python train.py --encoder_arch="vit" --model="image captioner" --dataset="regions of photos with short descriptions (Visual Genome)" --train_examples=50862 --image_size=64 --crop_scale_min=1 --horizontal_flip=true --cutout=0.25 --tokenizer="word" --vocab_size=6471 --encoder_norm="layernorm_no_bias" --encoder_norm_position="pre" --encoder_activation="geglu" --encoder_mlp_ratio=2.67 --encoder_head_dim=16 --encoder_fused_qkv=true --encoder_bias="none" --encoder_qk_norm=true --encoder_parallel_block=false --encoder_inner_norm=false --encoder_patch_size=[8, 8] --encoder_conv_stem=false --encoder_layers=6 --encoder_width=384 --encoder_positions="learned" --fusion="cross_attention" --decoder_width=192 --decoder_layers=6 --decoder_norm="layernorm" --decoder_norm_position="pre" --decoder_activation="gelu" --decoder_mlp_ratio=2 --decoder_head_dim=64 --decoder_fused_qkv=true --decoder_bias="all" --decoder_qk_norm=false --decoder_layer_scale_init=1.0 --decoder_parallel_block=false --decoder_inner_norm=false --decoder_drop_path=0.15 --decoder_positions="sincos" --decoder_cross_attention_every=1 --decoder_tie_embeddings=false --init="kaiming_normal" --residual_init="none" --optimizer="adamw" --learning_rate=0.0015 --beta1=0.95 --beta2=0.98 --eps=1e-10 --max_steps=13800 --batch_size=128 --epochs=34.7 --lr_schedule="wsd_sqrt" --decay_fraction=0.3 --final_lr_fraction=0 --warmup_steps=690 --weight_decay=0.0
Rows from block 2 of the text decoder of a small image captioner, named by matrix and row number. Rows with one number belong to one neuron. Each number is 128 + 24 x the weight over its row's rms, rounded and kept within 0 to 255. All counts start at 0.
After each neuron's rows are labels from the 100 texts, of 14976, where the neuron reaches its highest value: "tokens" is the input token at the peak. Only what is clearly more common there than usual is listed. The data: regions of photos with short descriptions (Visual Genome).
# fc1: MLP up (decoder.blocks.2.mlp.fc1.weight, 384x192), inputs 0-191
# fc2: MLP down (decoder.blocks.2.mlp.fc2.weight, 192x384, transposed), outputs 0-191

fc1.113 [168  94 100 152 103 133 150 159 111 149 129 151 104 134  99 125 143  79 125 155 115  88 128 139 111 155 130 110 109 127 132  89 122 151 127 147  93 163 113 112 123 139 154 154  92 123 143 134 139 132 133 136 148 154 144 121 125 150 105 140 223 130  88 144 121 124  89 167 109 140  75 127 122 147 123 129 137 138 134 126 143 138 129 132  91 126 143 105  89 139 168 172 112 117 125 130 103 106 115  89 155 101 101 111 136 164 159 102 135  91 123 131  71  69 109 105 110 107 141 110 123 102  82 116 127 118 133 127 159 133 108 132 112 142 152 172 130 129 109 142 107 136 145 149  84  84 148 146 138 130 136 114 151 130  50 120  90 138 138 173 136 155 108 125 139 142 143 152 126 124 162  74 150 169 133 150 134 107 124 136 151 125  99 116 166 146 113 116 123 113 155 137]
fc2.113 [141 158 147 132 144 129 150  87 125 135 131 113 143 124 109 149 130 118 127 147 140 153  88 118 154 158 143 141 150 134 123 113 123 107 110 105  82 148 100 110 156 139 120 155 129  64 131 109 176 120 148 105 148 121 167 190 104 137 133 142 103 139 118 147 131  85 161 145 136 157 116 187 106 151 106 120 181 118 120 142 121 132 102 120  86 139 148 111 103 107 146 121 160 132 166 106  86 161 138  68 140 147 151 103 102 115 146 115 153 115 103 118 141 142 115 144 118 148 131 127 183 117 199  91  96 110 134 142 179 145 118  83 141  96 164 109  76 140 150 120 145 135 140 137 124 117 123  96 105 127 137 122 115  96 115 126 137 141 112 130 111 138 179 140 126 124 110 124 122 141 139 139 125 121 121 165  99 124 170 114 106 119 121 142  59 121  82 118 150 140 155 147]
tokens: "on"; "wheels"; "in"; "legs"

fc1.239 [109 107 128  96 118 108 172 118  87 125 162 136 120  91  89 173 125 195 114 121  81 119  96 145  87 144 162 119 115 124  97 124 134 104  62 129 174 132 126 135 120 140  97 148 150 156 111 102 140 120 108 116 154 164 117 147 157 148  86 195 145 124 181 105 127 132 106 128 135 127 109 105 120 103 124 153 124 111 144 118 168 121 139 131 145 132 132 129 118 125 143 122 115 140 155 168 157 130 126 154 118 139 101 119 137 162  99 106 143 116 138 158 136 151 134 123 117 146 118 116 145  86 108 103 134 138 128 164 108 127 143 130 124  88 134  86 136 123 110 133 134 186 128 130 116 140 107 119 148 182 103 150 142 160  91  95 112 155  98 135 110 163  92 124 112 144 121 166 134 117 152 177 108 150 117 124 164 102 121 123 125 130 136 177 149 103  79 137  79 154 135 108]
fc2.239 [145 102 115 141 164 123  74 144 118 110 129 107 129 151 154 117 121 115 141 149 147 118 168 110 144 163  78 181 137 132 128 130 116 149 130 121 158 130 121 145 138 133 132 140 138 135 160  89  87 167 133 104  97 123 132 125 149 101 100 116 156 100 148 118 127 126 153 112 137 173 100 156 152 123 122 158 122 136 137 152 132  89 115 111 126 105 113 143 151  95 146  94 177 142 146 117 109 133 115 129 133 138 190 153 134  85 143 165 167 132 108 121 134 133 124 121 149 107 114 132 171 166  91 110  91 127  79  91  87 165 105 143 150 101  82 113 103 143 162 147 145 122 151 159 147 137 128 155 167  86 184  98 113  96 162  87 154 132 147  93 132 164 126 110 142 102 126 107 119 107 164 133 130 137 123 113  56 134 143 117 113 114 130 137 107 115  84 137 130 126 140 151]
tokens: "black"; "the"; "with"

fc1.36 [174 104 139  97 100 125 124  97 108 136 155 121  92 151 152 112 144 111  95 121 125 173 150 157 134  92 143 173 162 120 147  95 160 136 145 120 163 101 132  73 156 157 145 125 131 102 138 112 157  97 145 116 177 179  98  97  62 125 119 138 134 128 133 104 134 141 120 102 142 159 129 110 125 148 120 136 152 127 139  81 131 120 123 131 130 158  76 164 165 123 138 148  96 162 103  85 146  74 174 108 108 137 105 136 121 133  99 101 143 102 130  89  83  98 101 132 152 143 116 123  97 126 107 126 137 167 130  97 156 114 140  84  84 155 123 170 130 130 154 125 111 110 133 118  96 139 141 117 134 104 120 105 157 106 144 145 123 117 145 145 127 103 136 152 111 126 151 104  86 114 150 134 137 155  93 120 161 110 146 114 118 161 114 148 159 135 100 114 161 124 124  99]
fc2.36 [149  84 139 121 113 138 186 112 148 113 135 157 126 163 120 142 140 137 145 132 135 128 150 135 107 129 167  66 122  97 115 138 153 149 142  94 107 112 164 147 169 119 148 178 111 142 176 110 152 108 148 185  97  92 120 128 100 137 136  91 150 104 148 139 124 142 124 143 125 151 135 148 133 188 147 156 125 100 122 133 119 135  95 145 132 110 133 125  74 117 128 133 149 124  90 144 130 140 109 136 126 164 133 114 130 102 103 117 131 169 151 125  98 109 121 131 108 171  91  50 149 109 165  74 104 107 139 134 119 100 110 140 103 131 124 113  96 154 153 120 111 101  62  94  83  99 131 115 108 132 157 128  87 143 132 111 116 134 136 116 122 112 127 165 110 120 122 129 137 115 136 138 133 107 113 137 103 128 131 162 113 141  93 122 162 120  62 127 138 122 134 168]
tokens: "sign"; "air"

fc1.313 [115 127 117 130 131 125 128 139 152 151 112 146 116  97 102 134 143  94 137 106 146 148  92 100 150 109 121  94 176 155 122 122 140 106 134 139 120 119 173 144 129 101 133 145 120 105 124 122 162  99 134 126 131 138 128  99 138 138  97 154  89 158 151 128 155 136 155 137 177 117 142  98 139 103  92 118 121 151 128  99 105 121 128 123 115 168 111 108 101 153  88 128 143 129 144 144  80 121 114  87 116 114 108 190 115 165 137 119 165 142  94  94  87 127 147 150 145 171 122 142 135 117 140  98 100  96 123 148 132  63 151 164  88 141  95 131 115 163  85 131 129 110 160 103 131 163 152  79 136 126  80 130 159 143  92 147 110 118 110 108 126  90 112 133 112 132 129 143 131 156 113 113 120 119 141 131 174 115 165 160 149 156 153 212  94 166 134 146 126 132 105 139]
fc2.313 [167 153 134 132 159 138  88 132 111 110 125 132 133 126 105 142 164  92 121 107 168 146 104 179 106 138 112 182  98 106 166  93 146 128  74 117 152 147 103 122 114 146  93 138 113 130 100 150 150  97 119 115 140  99 101 132 130 176 143 142 152  95  87 137 107 119 101 151 161 126  94 137 124 139 139 125 134 103 157 104 138 108 152 133 131 154 147 120  88 137 145 114 137 165 131 116  99 136 145  88 126 108 105 127 128 104 132  94 181 141 153 115 110 108 129  76 143 145 139 159 133 165 109 181 174  99 152  82 169 118 120 162 136 144 142 125 146 143 146 116 100 114 133 135 119 151 126 130 120 124 131 161 115 117  95 107 179 118 102 106 132 123 139 116 134 104 104  69 195 118 130 164  71 130 103  96 131 106 139 129 134 139  94 125 132  83 133 130 127 101 129 127]
tokens: "sign"

fc1.231 [161 102  82 137 135 109 148 140 116 148 144 146 156 131 115 145 138 126 130 144 119 149 134 136 113 123 139  88 148 125  97 146 116 119  94 139 115 128 131 195 149 135  79 140 155 164 128  81 107 120 109 138 153 111 107 112 101 130 154 163 127 132 130 107 102 149 121 102 135 130 134 134 129 133 119 156 120 126 153 151 154 130 107 122 115 123 129 130 104 135 118 124 111 157 123 133  98 150 145 113 161 126 129 154 103 134  91 159 156 144 151  84 133  99 173 106 118 154  85 124 119  86 134 143 133 131  99 132 143  99 152 121 125 173 115 165 126  94 140 134 123 185  74 145  83 147 111 126 146  91 116 167 183 103 129 114  90 154  82 120 128 115 129 130 128 177 154 140 122 116 161 107 190 111 118  97 189 158 152 153 111 116  81 115 191 109 120 158 119 161 122 143]
fc2.231 [128 119 131 163 138 150 121 170 142 109 152 143 106 173 113  99 201 129 128  95 161 144 131 126 135 101  84 134 157 133 148 156 113 103 161 134 148 142 118  65 111 112 147 105 115 102 109 102 154 129 139 112 121  77 153 147 133 115 108 100  90 127 158 121 108 140 121 144 152 129 133 109 134 117 130 139 130 145  95  89 118 128 144 153 154 157 129 107 172 143 131 183 171 192 109 153 140 122 166 121 141 153 143 160 100  89 137 118  93 128 171 129 122 132 153 142 130 149  98  85 130 142 107 121 129  60  99 131 148 135  98 133 132  86 163 112 121 128 128 113 109 142 110 137 138 122  81 164  85 137 179 135 100 166 122 148 138  97 133 131 120 100 137 118 142 156 112 137 127 112 146  95 122  95 122 166  83 117 106 104 131 128 159 122 138 118 154 109  92 119 134 121]
tokens: "black"; "in"; "the"; "brown"

fc1.224 [140  97 137 152 153 104 162 154 105 103 144 146 141 187 106 121  90 101 150 151 135 126 106 100 156  96 108 145  79 107 118 142 112 123  89 141 110 112  91 134 115 170 130 117 154 116 115 133 216 124 133 103 176 101 133 158 122 113 158 126 108 154 101 152 159 154  83 131 106 149  90 109 132 139 133  98 104  89 143 130  99 118 108 160  88 154 144 122 110  89 113 151 154 130 136  94 165 123 149  82 153 106  98 130  99 178 124  89 144 136 129 137 116 129 123 103  88 120 115 103 115 105 127 164 162 123 140 120 158 140 123 165 121 148  87 137 166 101 155 130 118 164 139 134  86 159 156 115 119 160 115 164 159 147 112  94 130 144 140 134 152 118 133 104 138 116  99 143 116 134 109  75 132 126 128 148 167 129 152 130 103 118 143 142 139 103 151 131 123 118 113 121]
fc2.224 [138 141 132 114 142 113 139 136 131 109  75 126 152 124  93 122 131  95 121 152 126 131 126 137 140 154 127  75 164 125 147 163 145 148 158 117 144 126 154 127 119 128  86 122 105 106 143 127 119 136 124 122 139 154 158 132 170 183  97  99 101 100 127 107 111 119 141 127 120  88 153 107 148  83 117 118 131 151 146 131 142 139 120  87 132  99 147 110 102 130 171 146 149 145 148 120 103 104 134 137 149 123 108 139  88 139 112 117 112 131 135 104 162 133 115 107 161 152  96 137 155 155 211  92 165  99 120 125 168 103 140 121 160 100 136  82 119 174 127 134 109 144  95 117 148 169 164 124 118  70 172 128 134 155 126 119 147 131  94 100 107 106  86 150 148 138 103 165 113 183  93 125 132 129  99 112 110 148 135 157 151 155 137 141  94 109 152 115 112  68 103 116]
tokens: "black"; "green"

fc1.108 [126 144 108 117 112 136 130 133 120 151 144 161 141 138 149 140 142 148 122 104 124 169  93 122 142 120 157 140 163 135 148 126 163  82 129 176 142 115 114 123 155 109 109 106 159 142 122 158 176 132 153  94 141 167 138 150 126  99 133 111 127 130 140 131 161 128 106 141 153  69 136 105 177 140  80 116  69 154 129 131 125 120 116 131 106 122 106 126 111 143 152 134 109 134 123  70  93 117 121 117  96 162 125 117 111 135  70 131 143 139 104  73 123 109 148 122 101 190  79 128 111 116 144 140 129 104 153 128 105 127 197 142 128  99 147 135 176  60 152 156 152 132 106 159  91 177 110 166 106 128 111 134 139 152 116 121 101 122 122 105 116 136  83 135  88 132 117 149 110 135 112 134 154 140 112 164 159 139 124 145 108 147  98 147 128  99 111 130 108 112 115 122]
fc2.108 [116 145  96 152 112  73 127 124 157 131 143 143 160 147 135 152 143 147 134 129 156  87  94 132 122 108  82 142 138 145 139 119 152 108 144 143 174 113 137  99  94 120 148 105 125 160 135 111 140 113 137 116 141 146 120 108 118 112 108 128 112 100  56 177 135 144 123 164  83  89  74  87  97 118 128 152 120 125 116 177 158 176 144 109 152 116 134 129 126 141  99 133 125 108 117 129 119 108 133 148 117  98 105 142 131 122 157 115 126 104 172 141 113 130 131 131 168 104 107 104 115 195 157 136 116 112 117 143 167 167 151  51 133 117 164 131 122 116 128 110 153 132 157  90 104 148 134 136 104 155 109 177 145  71 141 145 127 138 106 131 149 126 145 169 156  79 122 142 141 129 115 145 155 144 144 121 109 132 148 117 132 138 175 131 136 150 125 153 142 124 125 174]
tokens: "black"; "street"; "is"; "red"

fc1.288 [169 121 101 104  95 112 132 143 107 128 102 136 135 136 103 140 136 139 116 126 122 130 157 118 116 126 121 176 113 150 150 108 114 172 144 116 166 148 119 133 127 152 113 152 132 147  78 155 114 138 119 123 154 103 107 116 115  96  97 109 131 100 109 141 137 106 119 107 150  95  81 142 106 144  96 151 122 140 141 141 106 166  84 113 177 120 115 141  63 136 131 133 100 104 132  63 144 100 178 125 189  95  67 128 135 149 147 120 121 112 114 101 117  90 167 130  96 133  97 101 118  91 133 106 144 127  97 125 135 131 155 105 132  87 130 129 146 118 155 133 127 131 129 153 152 160 148 116 149 129 150 108 149 110 119 132 126 171 130 165 125 141 116 156 114 132 150 152 104 159 161 117 119 159 105 170 153 150 136 158  96 138 107  79 143 141 159 153 140 111 203 138]
fc2.288 [146 165 163 177 129 121 117 110 139 101 113  91 134 125 107 136  96 124 128 107 155 177 180 132  95 129 126  86  94 101  92 179 153  97 139 111 134 126 127 115 190  97 145 138 117 138 111 107 146  96 161  98 140 113 121 163  98 105 148  91 116 139 164 106 127 123 132 141 148 123 103 105 122 108 139 137 155 106 144 131 119  90 119 111 128 128 132  78 124 135 160 128 137 121 147 118 143 116 151 113 125 114 131 125 118 153 112 174 120 122 123 130 103  98 152 129 136 166 102 154 140 159 132 127  91 124 146 114 126 123 143 168 128 130 147  59 100 126 134 127 155 150  88  82 102 175 170 146 122  98 131 136 155 157 143 140  98 128 159 134 125 140 149 138 114  49 137 127 141 121 128 141  63 135 119  94 101 171 178 130  97 134 125 125 120 101 107 129 164 131 135 105]
tokens: "on"; "in"

fc1.347 [175 104 104 131 122 142 139 151 107 145 110 152 149 147 124 124  97 126 172 102 136 193 147 120 119 150 157 116  88 108 149 138 172 136 121 157 117  55 116 153 109 132 108 166 109 119 134 129 117  54 160 118 132 123 158 177 164 148 124 109 133 102 135 114 151 121  92 133 130 110 108 118  87 106 134  78 112 113 102  91 139 153 157 121 182 145 112 122 117  81  82 138 107 136 104 166 123 161 113 109 105 109 154 158 123 180 133 114 103 141 107 111 130 115 172 129  91 143 142 125 127  93 171 101 148 132 114 119  89 143 166 136 135 138 140 136 129 101 106 127  99 132 123 134 116 158 175 116 126 126  97 115 136 135 104 114 119 107 108 126  98 119 123 128 159 133 128 151 126 112 124 126 180 112  88 113 146 122 141 153 151 140  97 188 133 127 144 122 113 133 146 111]
fc2.347 [130 112 156 126 163 147 116 125 146 133 113 134 112 140 155 116 150 116  97 135  65 124 114 133 132 103 120 161  96 103 121 109 131 160  92 169  64 190 145 151 153 116  84 143 123 105 131 104 189 134  88 162 148  92 117  98 156 152 111 119 120 129  83 131 116 122 160 111 137 115 102 151 107 127 101 147 149 155  99 105 127 142 112 146  82 115 140 136 142 113 156  96 136 134 176 118 145 178 149  92 120 106 137  89  90 139 125 100 112 166 107 115 124 134 135 105 113 156 118 146 136 130 125 124  88 169 132 160 157 146 117 117 166 104 156 156 120 173 137 135 132 126 119 121 137 144 124 108 105 117 115 151 127 136 136 145 170 142 132 110  91 125 121  91  88 109 153 126 130 108 107 116 179 108 133  91 151 170 111 123 183  82 111 154 146 144 149 142  96 127 125 125]
tokens: "black"; "grey"

fc1.302 [145 150 105 137 128  67 151 104 127 147 166 103 116 125 131 112 132 183  89 136  96  97 120 144  98 143 152 163 129  84 118 115 129 136  79 102 146 120 118 143 164 138 137 108 139 126 135 152 141 139 180 119 134 113 174  88  94 116 142 164 152 127 113 127 153 139  79 109 135 112 128 103 130 142  76 140 112 143 126 137 136 146 177  84 144 124 120 147  73 131 143 118 108 112 137 110 167  91 128 101 120 118  90  87 122 134 148 164 127 118  95 151 114 120 161  96  82  98 141 135 149 140 138 106 119 123  65 146  78 118 135 189 121 156 100 128 128 148 142 135 136 101 150 136 101 117 138  84 151 122 119 120  87 121 127  78 138 114 118 147 137 125 121 131 156 130 107 121 148 110 119 120 169  80  84 121 159 106  95 131 142 121 118 153 146 115 132 121 143 132 104  97]
fc2.302 [122 113  80 108 130 155 172 156 159 116  79 101 182 111 138 146 187 116 129 159 103 108 135 154 155 165 142 129 158 117 142 137 120 104 142  92 121  90 135 101 102 118  85  97 134 167 171 172 118 117  84 137 147 169 148 155 106 155 147 120 105  86 141 133 153  79 145 132  95 125 129 105 141 112 122 110 147 142 166 143 104 127  90 131 107 122 144 120 121 110 122 171  57 123 148 104 144  96 150 127 101 141 123 117 134 142 107 132 107 175 132  94 156 118 117 141 124 137 153  95 135 127  99 120 145 158 104 112  98 143 128 152 123 137  41 106 117  99 147 119 143 139 125  90 132 149 100 133 142 128 117 173 140 148 137  99 121 135 103 121 110 125 136 133 112 124 116 125 121 164  99 144 127 123 169 150 126 145 163 144  98 105 103  96 137 109 115 148 138 111 128 151]
tokens: "black"; "the"; "an"

fc1.256 [196 104 131 126 110 135 135 147 118 119 119 111 140 139 112 120 149 153 138 137 122 123 162 139 139 108 103 114 106 139 117 170 164 153  84 153 150 145 111 136  80 100 126 150 124 105 134  86 114  96 132  85 125 130 112 134 131 158 156 179 115 126  95 141 128 123  65 129 147 120  77 130 126 106 156 141 109 116 110 131 119  96 133 123 143 161 140 110  71 173 147 120 101  88 113 151  90 132 146 132 163 111  91 137 139 163 100  77 165 147 106 135  83  81 141 116 125 152  97 136 152 123 183 108 130 163 117 100 162 152 119 146 129 116 119 148 148  76 128 129  98 139 128 176 115 119 166 141 151 133 155 132 134 129 114 116 120 150 127 125 151 134 155 115 109 134 138 119 132 175 142 114 181  95  82 133 142 112 127 103  80  94 115 111 124 143 142 143 154 115 113 154]
fc2.256 [161 127 112 115 123 127 116 103 152 153 154  83 171 141 140 121 118 150 118 138 145 146 137 135  86 110 150 139 156 145  79  65 119 143 112 126 114 124 107 139 125  95 124 144 132 149 120 134 132 109 111 130 126 139 122  83 123 153 166 147 149 131 108 128 105  90 122 110 141 103 157 143 123 103  94  99 138 133 161 149 109 155 158 143 156 172 123 161 120 128 128 160 129 144 126  95 118 129 124 157 152 142 133  91 152 148 158  78 154 111 138  79 105 141  65 146 143 126 128 101 147 137 111 163  85 128 116 152 123  99 136 110 159 132 123 116 128 115 112 151 120  82 159  89 138 182 135 168 137 125 141  93 134 173 133 101 120 135 111 138 137 120 167 151 138  94 143  82 154 137 118 130 170 135 122 172 117  85 178 124 152 126 103  93 149 133  86 100 176 142 103  86]
tokens: "on"; "of"; "is"

fc1.338 [134 149 107 136  88 131 124 141 115 116 157 133 117 137  94 109  84 125 134 125 122 141 121 110 125 154 135 109 114 159 148 118 152 142 117 121 122 169 121 125 168 125 102 116 189 122  45 155 144  96 134 120 124 116 103 106 108  96 161 146 113 100 119 149  79 121  78 107 117 144 156  89 144 168 112 105 150 148  92 136 177 104 173 105 139 116 146 147 118 125 128 146  98  89 120 158  74 131 123 116 134 131  80 131 122 174 118 130 140 143 122  96 149  84 104 129 103 136 131 141 143 102  74 114 117 128 109 144 127 125 155 145 151 140 167 131 123 128 105 134 125 125 149 153 117 109 112 147 151 163 105 172 139 125 111 122 133 169 132 117 121 193 136 127 143 138 175 147  94 174 140 140 142  76 161 106 120 114 106 160 114 165 121 151 147 165 136 142 131 134 118 162]
fc2.338 [147 158  84 139 144 144 138 106 143 124  95 151 120 108  73  83  99 159 164 148 141 128 120 102 137 140 109 181 114 161 165 134 114 125 109 108 152 164  95 162 147 145 134 171 121 151 135 135 143 145 125  94 152 135 128 145 143 108 119 126 103 156 124 111 136 121 132 155 107 119 176 128 109 141 157  94 115 107 111 100 107 153 156 147 110 104 143 124 128 106 111  71 131 153  96 138 143 107 150 140 140 118 118 129 105 135 122 105 110  94 186 123 122 172 134 124  79  99 157 138 105 159 172 152 125 112  76  73 121 148 109 156 129 106 149 134 145 155 131  90 109 133  97 125 158 185 142 112 123 109 150  89 117 147 107 136 126  95 128 110  80 146 154 107 142 148 141 156 170 143 115 180 113 158 119 107 161 114 111 109 145 135 126 119  97 144 115 102 117 171 120 139]
tokens: "on"; "riding"

fc1.32 [132 136 152 128 112 147 177 133 151 129 117 201 109 118 110 116 121 159  89 154  88 119 108 153  84 131 153 125 137 127 157 102 100 114 114 160 113 150 133 148 133  64 134  88 151 173 125 126 105  98 128 167 167 135 116 116  94  95 125 101 140 144 110 159 157  90 100 144 155 151  81 108 106 161 115 144 111 105 113 144 110 161 124 102 120 141 120  95  70 134 153 116 135 150 146 123 138 142 159 131 139  71 120  94 130 143 146 120 130  86 133 150 118  80 155  76 145  98  94 109 137 126 116 145 132 137 151 116 120 122 111 127  97  99 104 135 109 155 119 166 133  99 173 119  90 145 124 135 143 138 105 147 182 149 132 113 140 159 124 148 101 115 131 131  88 148 179 129 135 145 132 127 112 136 163 145 153 118  88 110 126 165 103 125 141 130 123 106 134 140 161 151]
fc2.32 [139 110 140 116 195 155 136 100 136 194 102 130 114 142 144 137 131 142 158 140 123 124 119 108 135 181  98 136 117 151 153 156 138 106 143 136 147 123 111 122 148 159 104 142 126  75 104  98 172 174 131  89 120 113 110 142 160 100  78 125 137 118  76 128 110 115 164 117 121  98 121 118 116 138 115 147 169 159 142  89  77 134  88 135 169 125  65 136 113 139 125 130 141 104 110 138 163 172 170 131 149 127  97 152 127 173 126 143 110 163 126 131 109 151 120 144 111 125 118 154 141 119 160  67  89 117 122 162 132 113 129 119 123 118 115 161 153 129  76 105  86 136 141 150 161 123 105  79 145  96 133 111 173 106 141 121 131 148 128 132 144 115 108 124 106  86 127 127 123 117 119 124 136 141 126 151 152 112 119 143 136 120 165 127  76 137  99 138 120 113 139 148]
tokens: "on"; "in"; "orange"; "fork"

fc1.262 [152 118 135 123 162 143 169 136 161 122 117 168 116  78 120 117 130 124 159 143 130  92 136 142 117  73 111 101 147 159 149 117 101 158 127 145 121 158 101 109 146 124 119 120 103 161  92 148 143 118  90 133 117 109 103 104 107 100  92 114 159 116 134 126 193 133 155 129 164  81  79 127 138 175 103 115 127 122 125 158 132 142 110 140 132 132 158 135 132 106 146 151 115 123 112 100 101 126 146 117 168  68 145 140 117 137 136 146 152 114  85 151 105 136 107 141 124 131 164 103 132  74 115 148 138  90 140 144 173 102 135 121 124 139 137 166 112 155 143 127 163 155 168 156 107 108 111  92 118 137  71  90 126 139  96 105 144 129 152 166  97 146 143 140 116 158 138 121 121  87 143 174 126 118 134 114 150  90  86 167 136 146  90 112 122 132 121 130  87 121 143 156]
fc2.262 [127 142 140 144 135 122 137 142  89 139 131 105 111 133  89 176 120  89 133 146 114 170 132 133 150 158 110 143 138 128  94 152 126 129 111 109 109 169 149 107 126 167 172 137 135 119 143 131 139 159  99 110 143 155 157 167 102 138 145  73 135 179 140 114 137  79 109  98 101  82 103 115 135 103 111 128 160 107 160 131 118 119 134  89 124 160 113  97 107 152 159 125 151 103 126 122 141 136 140 157 119 153  83  95 136 126 145 113 146 138  92 121 109 136  80 143  83 121 113 155 165  76 143 143 112 124  85 123 139 101 115  87 145 165 120 125 122  98 138 168  97 135  99 144 132 122  92  93 133 132 149 162 149 123 108 119 112  95 124 107 149  99 131 149 139 131 112  99 140  75 143 125  99 122 113 142 154 155 111 135 135  94  80 174 129 125 106 100 139  64 161 125]
tokens: "on"; "in"; "to"

fc1.86 [117 161 128 124 130 122 149 136 121 139 127 186 122 156 148 107 153 113 148 112 121 108 108 144 140 142 135 161 147 193 111 128  94 133 142  82 132 127 123 111 150 100 150 102 156 131 115 158  94 131 143 130 155  98 137 136 129 143 137 155 145 123 110 136 167 102 144 110 173 152 122 117 138 142 112  92 119 152  95 140 160 120  91 136  79 107 133  86 101  88 158 118 137  82 110 115 137 147  91 133 158 143 135 157  91 139 112 152 137 138  91 107 147 111 129 178 101 134 140 131 100 145  90 103  67  96 127 134 151 119 131 169  86 105  76 143 132 142 135 136 126  88 159 157  95  77 146 104 135 125 134 132 101 116  99  83 149 112 101  97 151 125 133 153 137 128 104 132 114 119 135 143 112  85 131 147 105 122 101 122 162 138 157 126 158 140 152 171 137 154  73  93]
fc2.86 [ 95 122  98 150 154 181  94 108 114 134  75  89  96 129 146 133 155 127 134 125 152 219 116 138 106  81 101 138 133  96 131 150 109 159 143 146 137 128 131 107 104 153 124 101 128 145 152 118 115 166  96 115 138 154 157 122  95 140 146 126 149 148 128 127  98 150 118 145 154 140 149 144 113 152 114 119 134 165 159 142 118 138  82 129  91 128 109  96 136 106 141  80 107 110 160 118 129 135  99 164 110 132 109 122 156 134 104 104 105 146 129 113  85  86  99 147 159 156 110 170 140 151 184 122 142 116 112  83 149 164 119 185 126 142 146 123 136 105 118 127 103 151 118 147  81 166 108 125 126 133 156 130 130 110 153 128 138 168 127 138 116 172 112 112 101 146 109  92 111 139 149 119 150 125 118 120 159 156 136 137 145 191 139  96 147 143 101 128 129 130 138  99]
tokens: "on"; "wheel"; "with"

fc1.291 [108 137  78 143 140 162 159 169 156 121 104 147 129  76 152 139 104 115 125 114 102 101 144 110 145  85 174 145 127 126 112 105 155 119 141 134 125 148 107 118 129 103 116 155 144 100 157 110 123 104 124 138 126 105 159 149 151 174 115  91 102  71 117 155 168 125 126 112 124 107 104 165 104 178 166 119  88 113 120 120 144 111 143 141 148 132 149 131 121 110 143 101 171 126 106 117  82 142 128 138 150 139 126 114 103 160  89 128 140 128  90  90 147 141 138 150 116 139 150 160 110 153 156 145 146 159  91 149 104 108 101 155 128  78 112 145 127 144 142 122 103 141 110 135  98 113 134  93 134 125 126  95 155 105 138 109 148 171 108  80  97 106 151 161 162 129 130 126 148 122 156 118 173 110 139 149 120  77 129 141  98 110 125 132 122  81  67 148 157 146  90 120]
fc2.291 [168 122  95 111 135  61 121 114 142 137 141 119 107 138 101 131  71  65 120 191  90 127 163 138 102 121 135 126 119 101 144 139 130 126 168 131 140 136  80 152 112 101 118 136 123 149  97 128  89 130 103 106  97 123 107 115 157 114  94 123 129 139 132 114 145 114 137 109 164 119 101 123 119  90 140 117 136 100 102 166 123 110 177 108 133 130 137 121 148 175 118 117 172 146 132 126 144 139  87 133 143 137 110 142 145 142 119 102 123 115 137 114 145 148 123 160 101 138 105 101 122 129 147 145 126 182 146 146 123 131 112 137 131 147 137 161 135 137 192 187 114  99 126 149 104  90 153 124 106 108 132 124 182 147  83 115 169 124 127 148 158 141 111 114 143  84 111 145 111  92 112 124  99 177 158 115 107 133 149  96 138 153 124 139  94 154 111 134 173 174 119 145]
tokens: "small"; "is"; "being"; "large"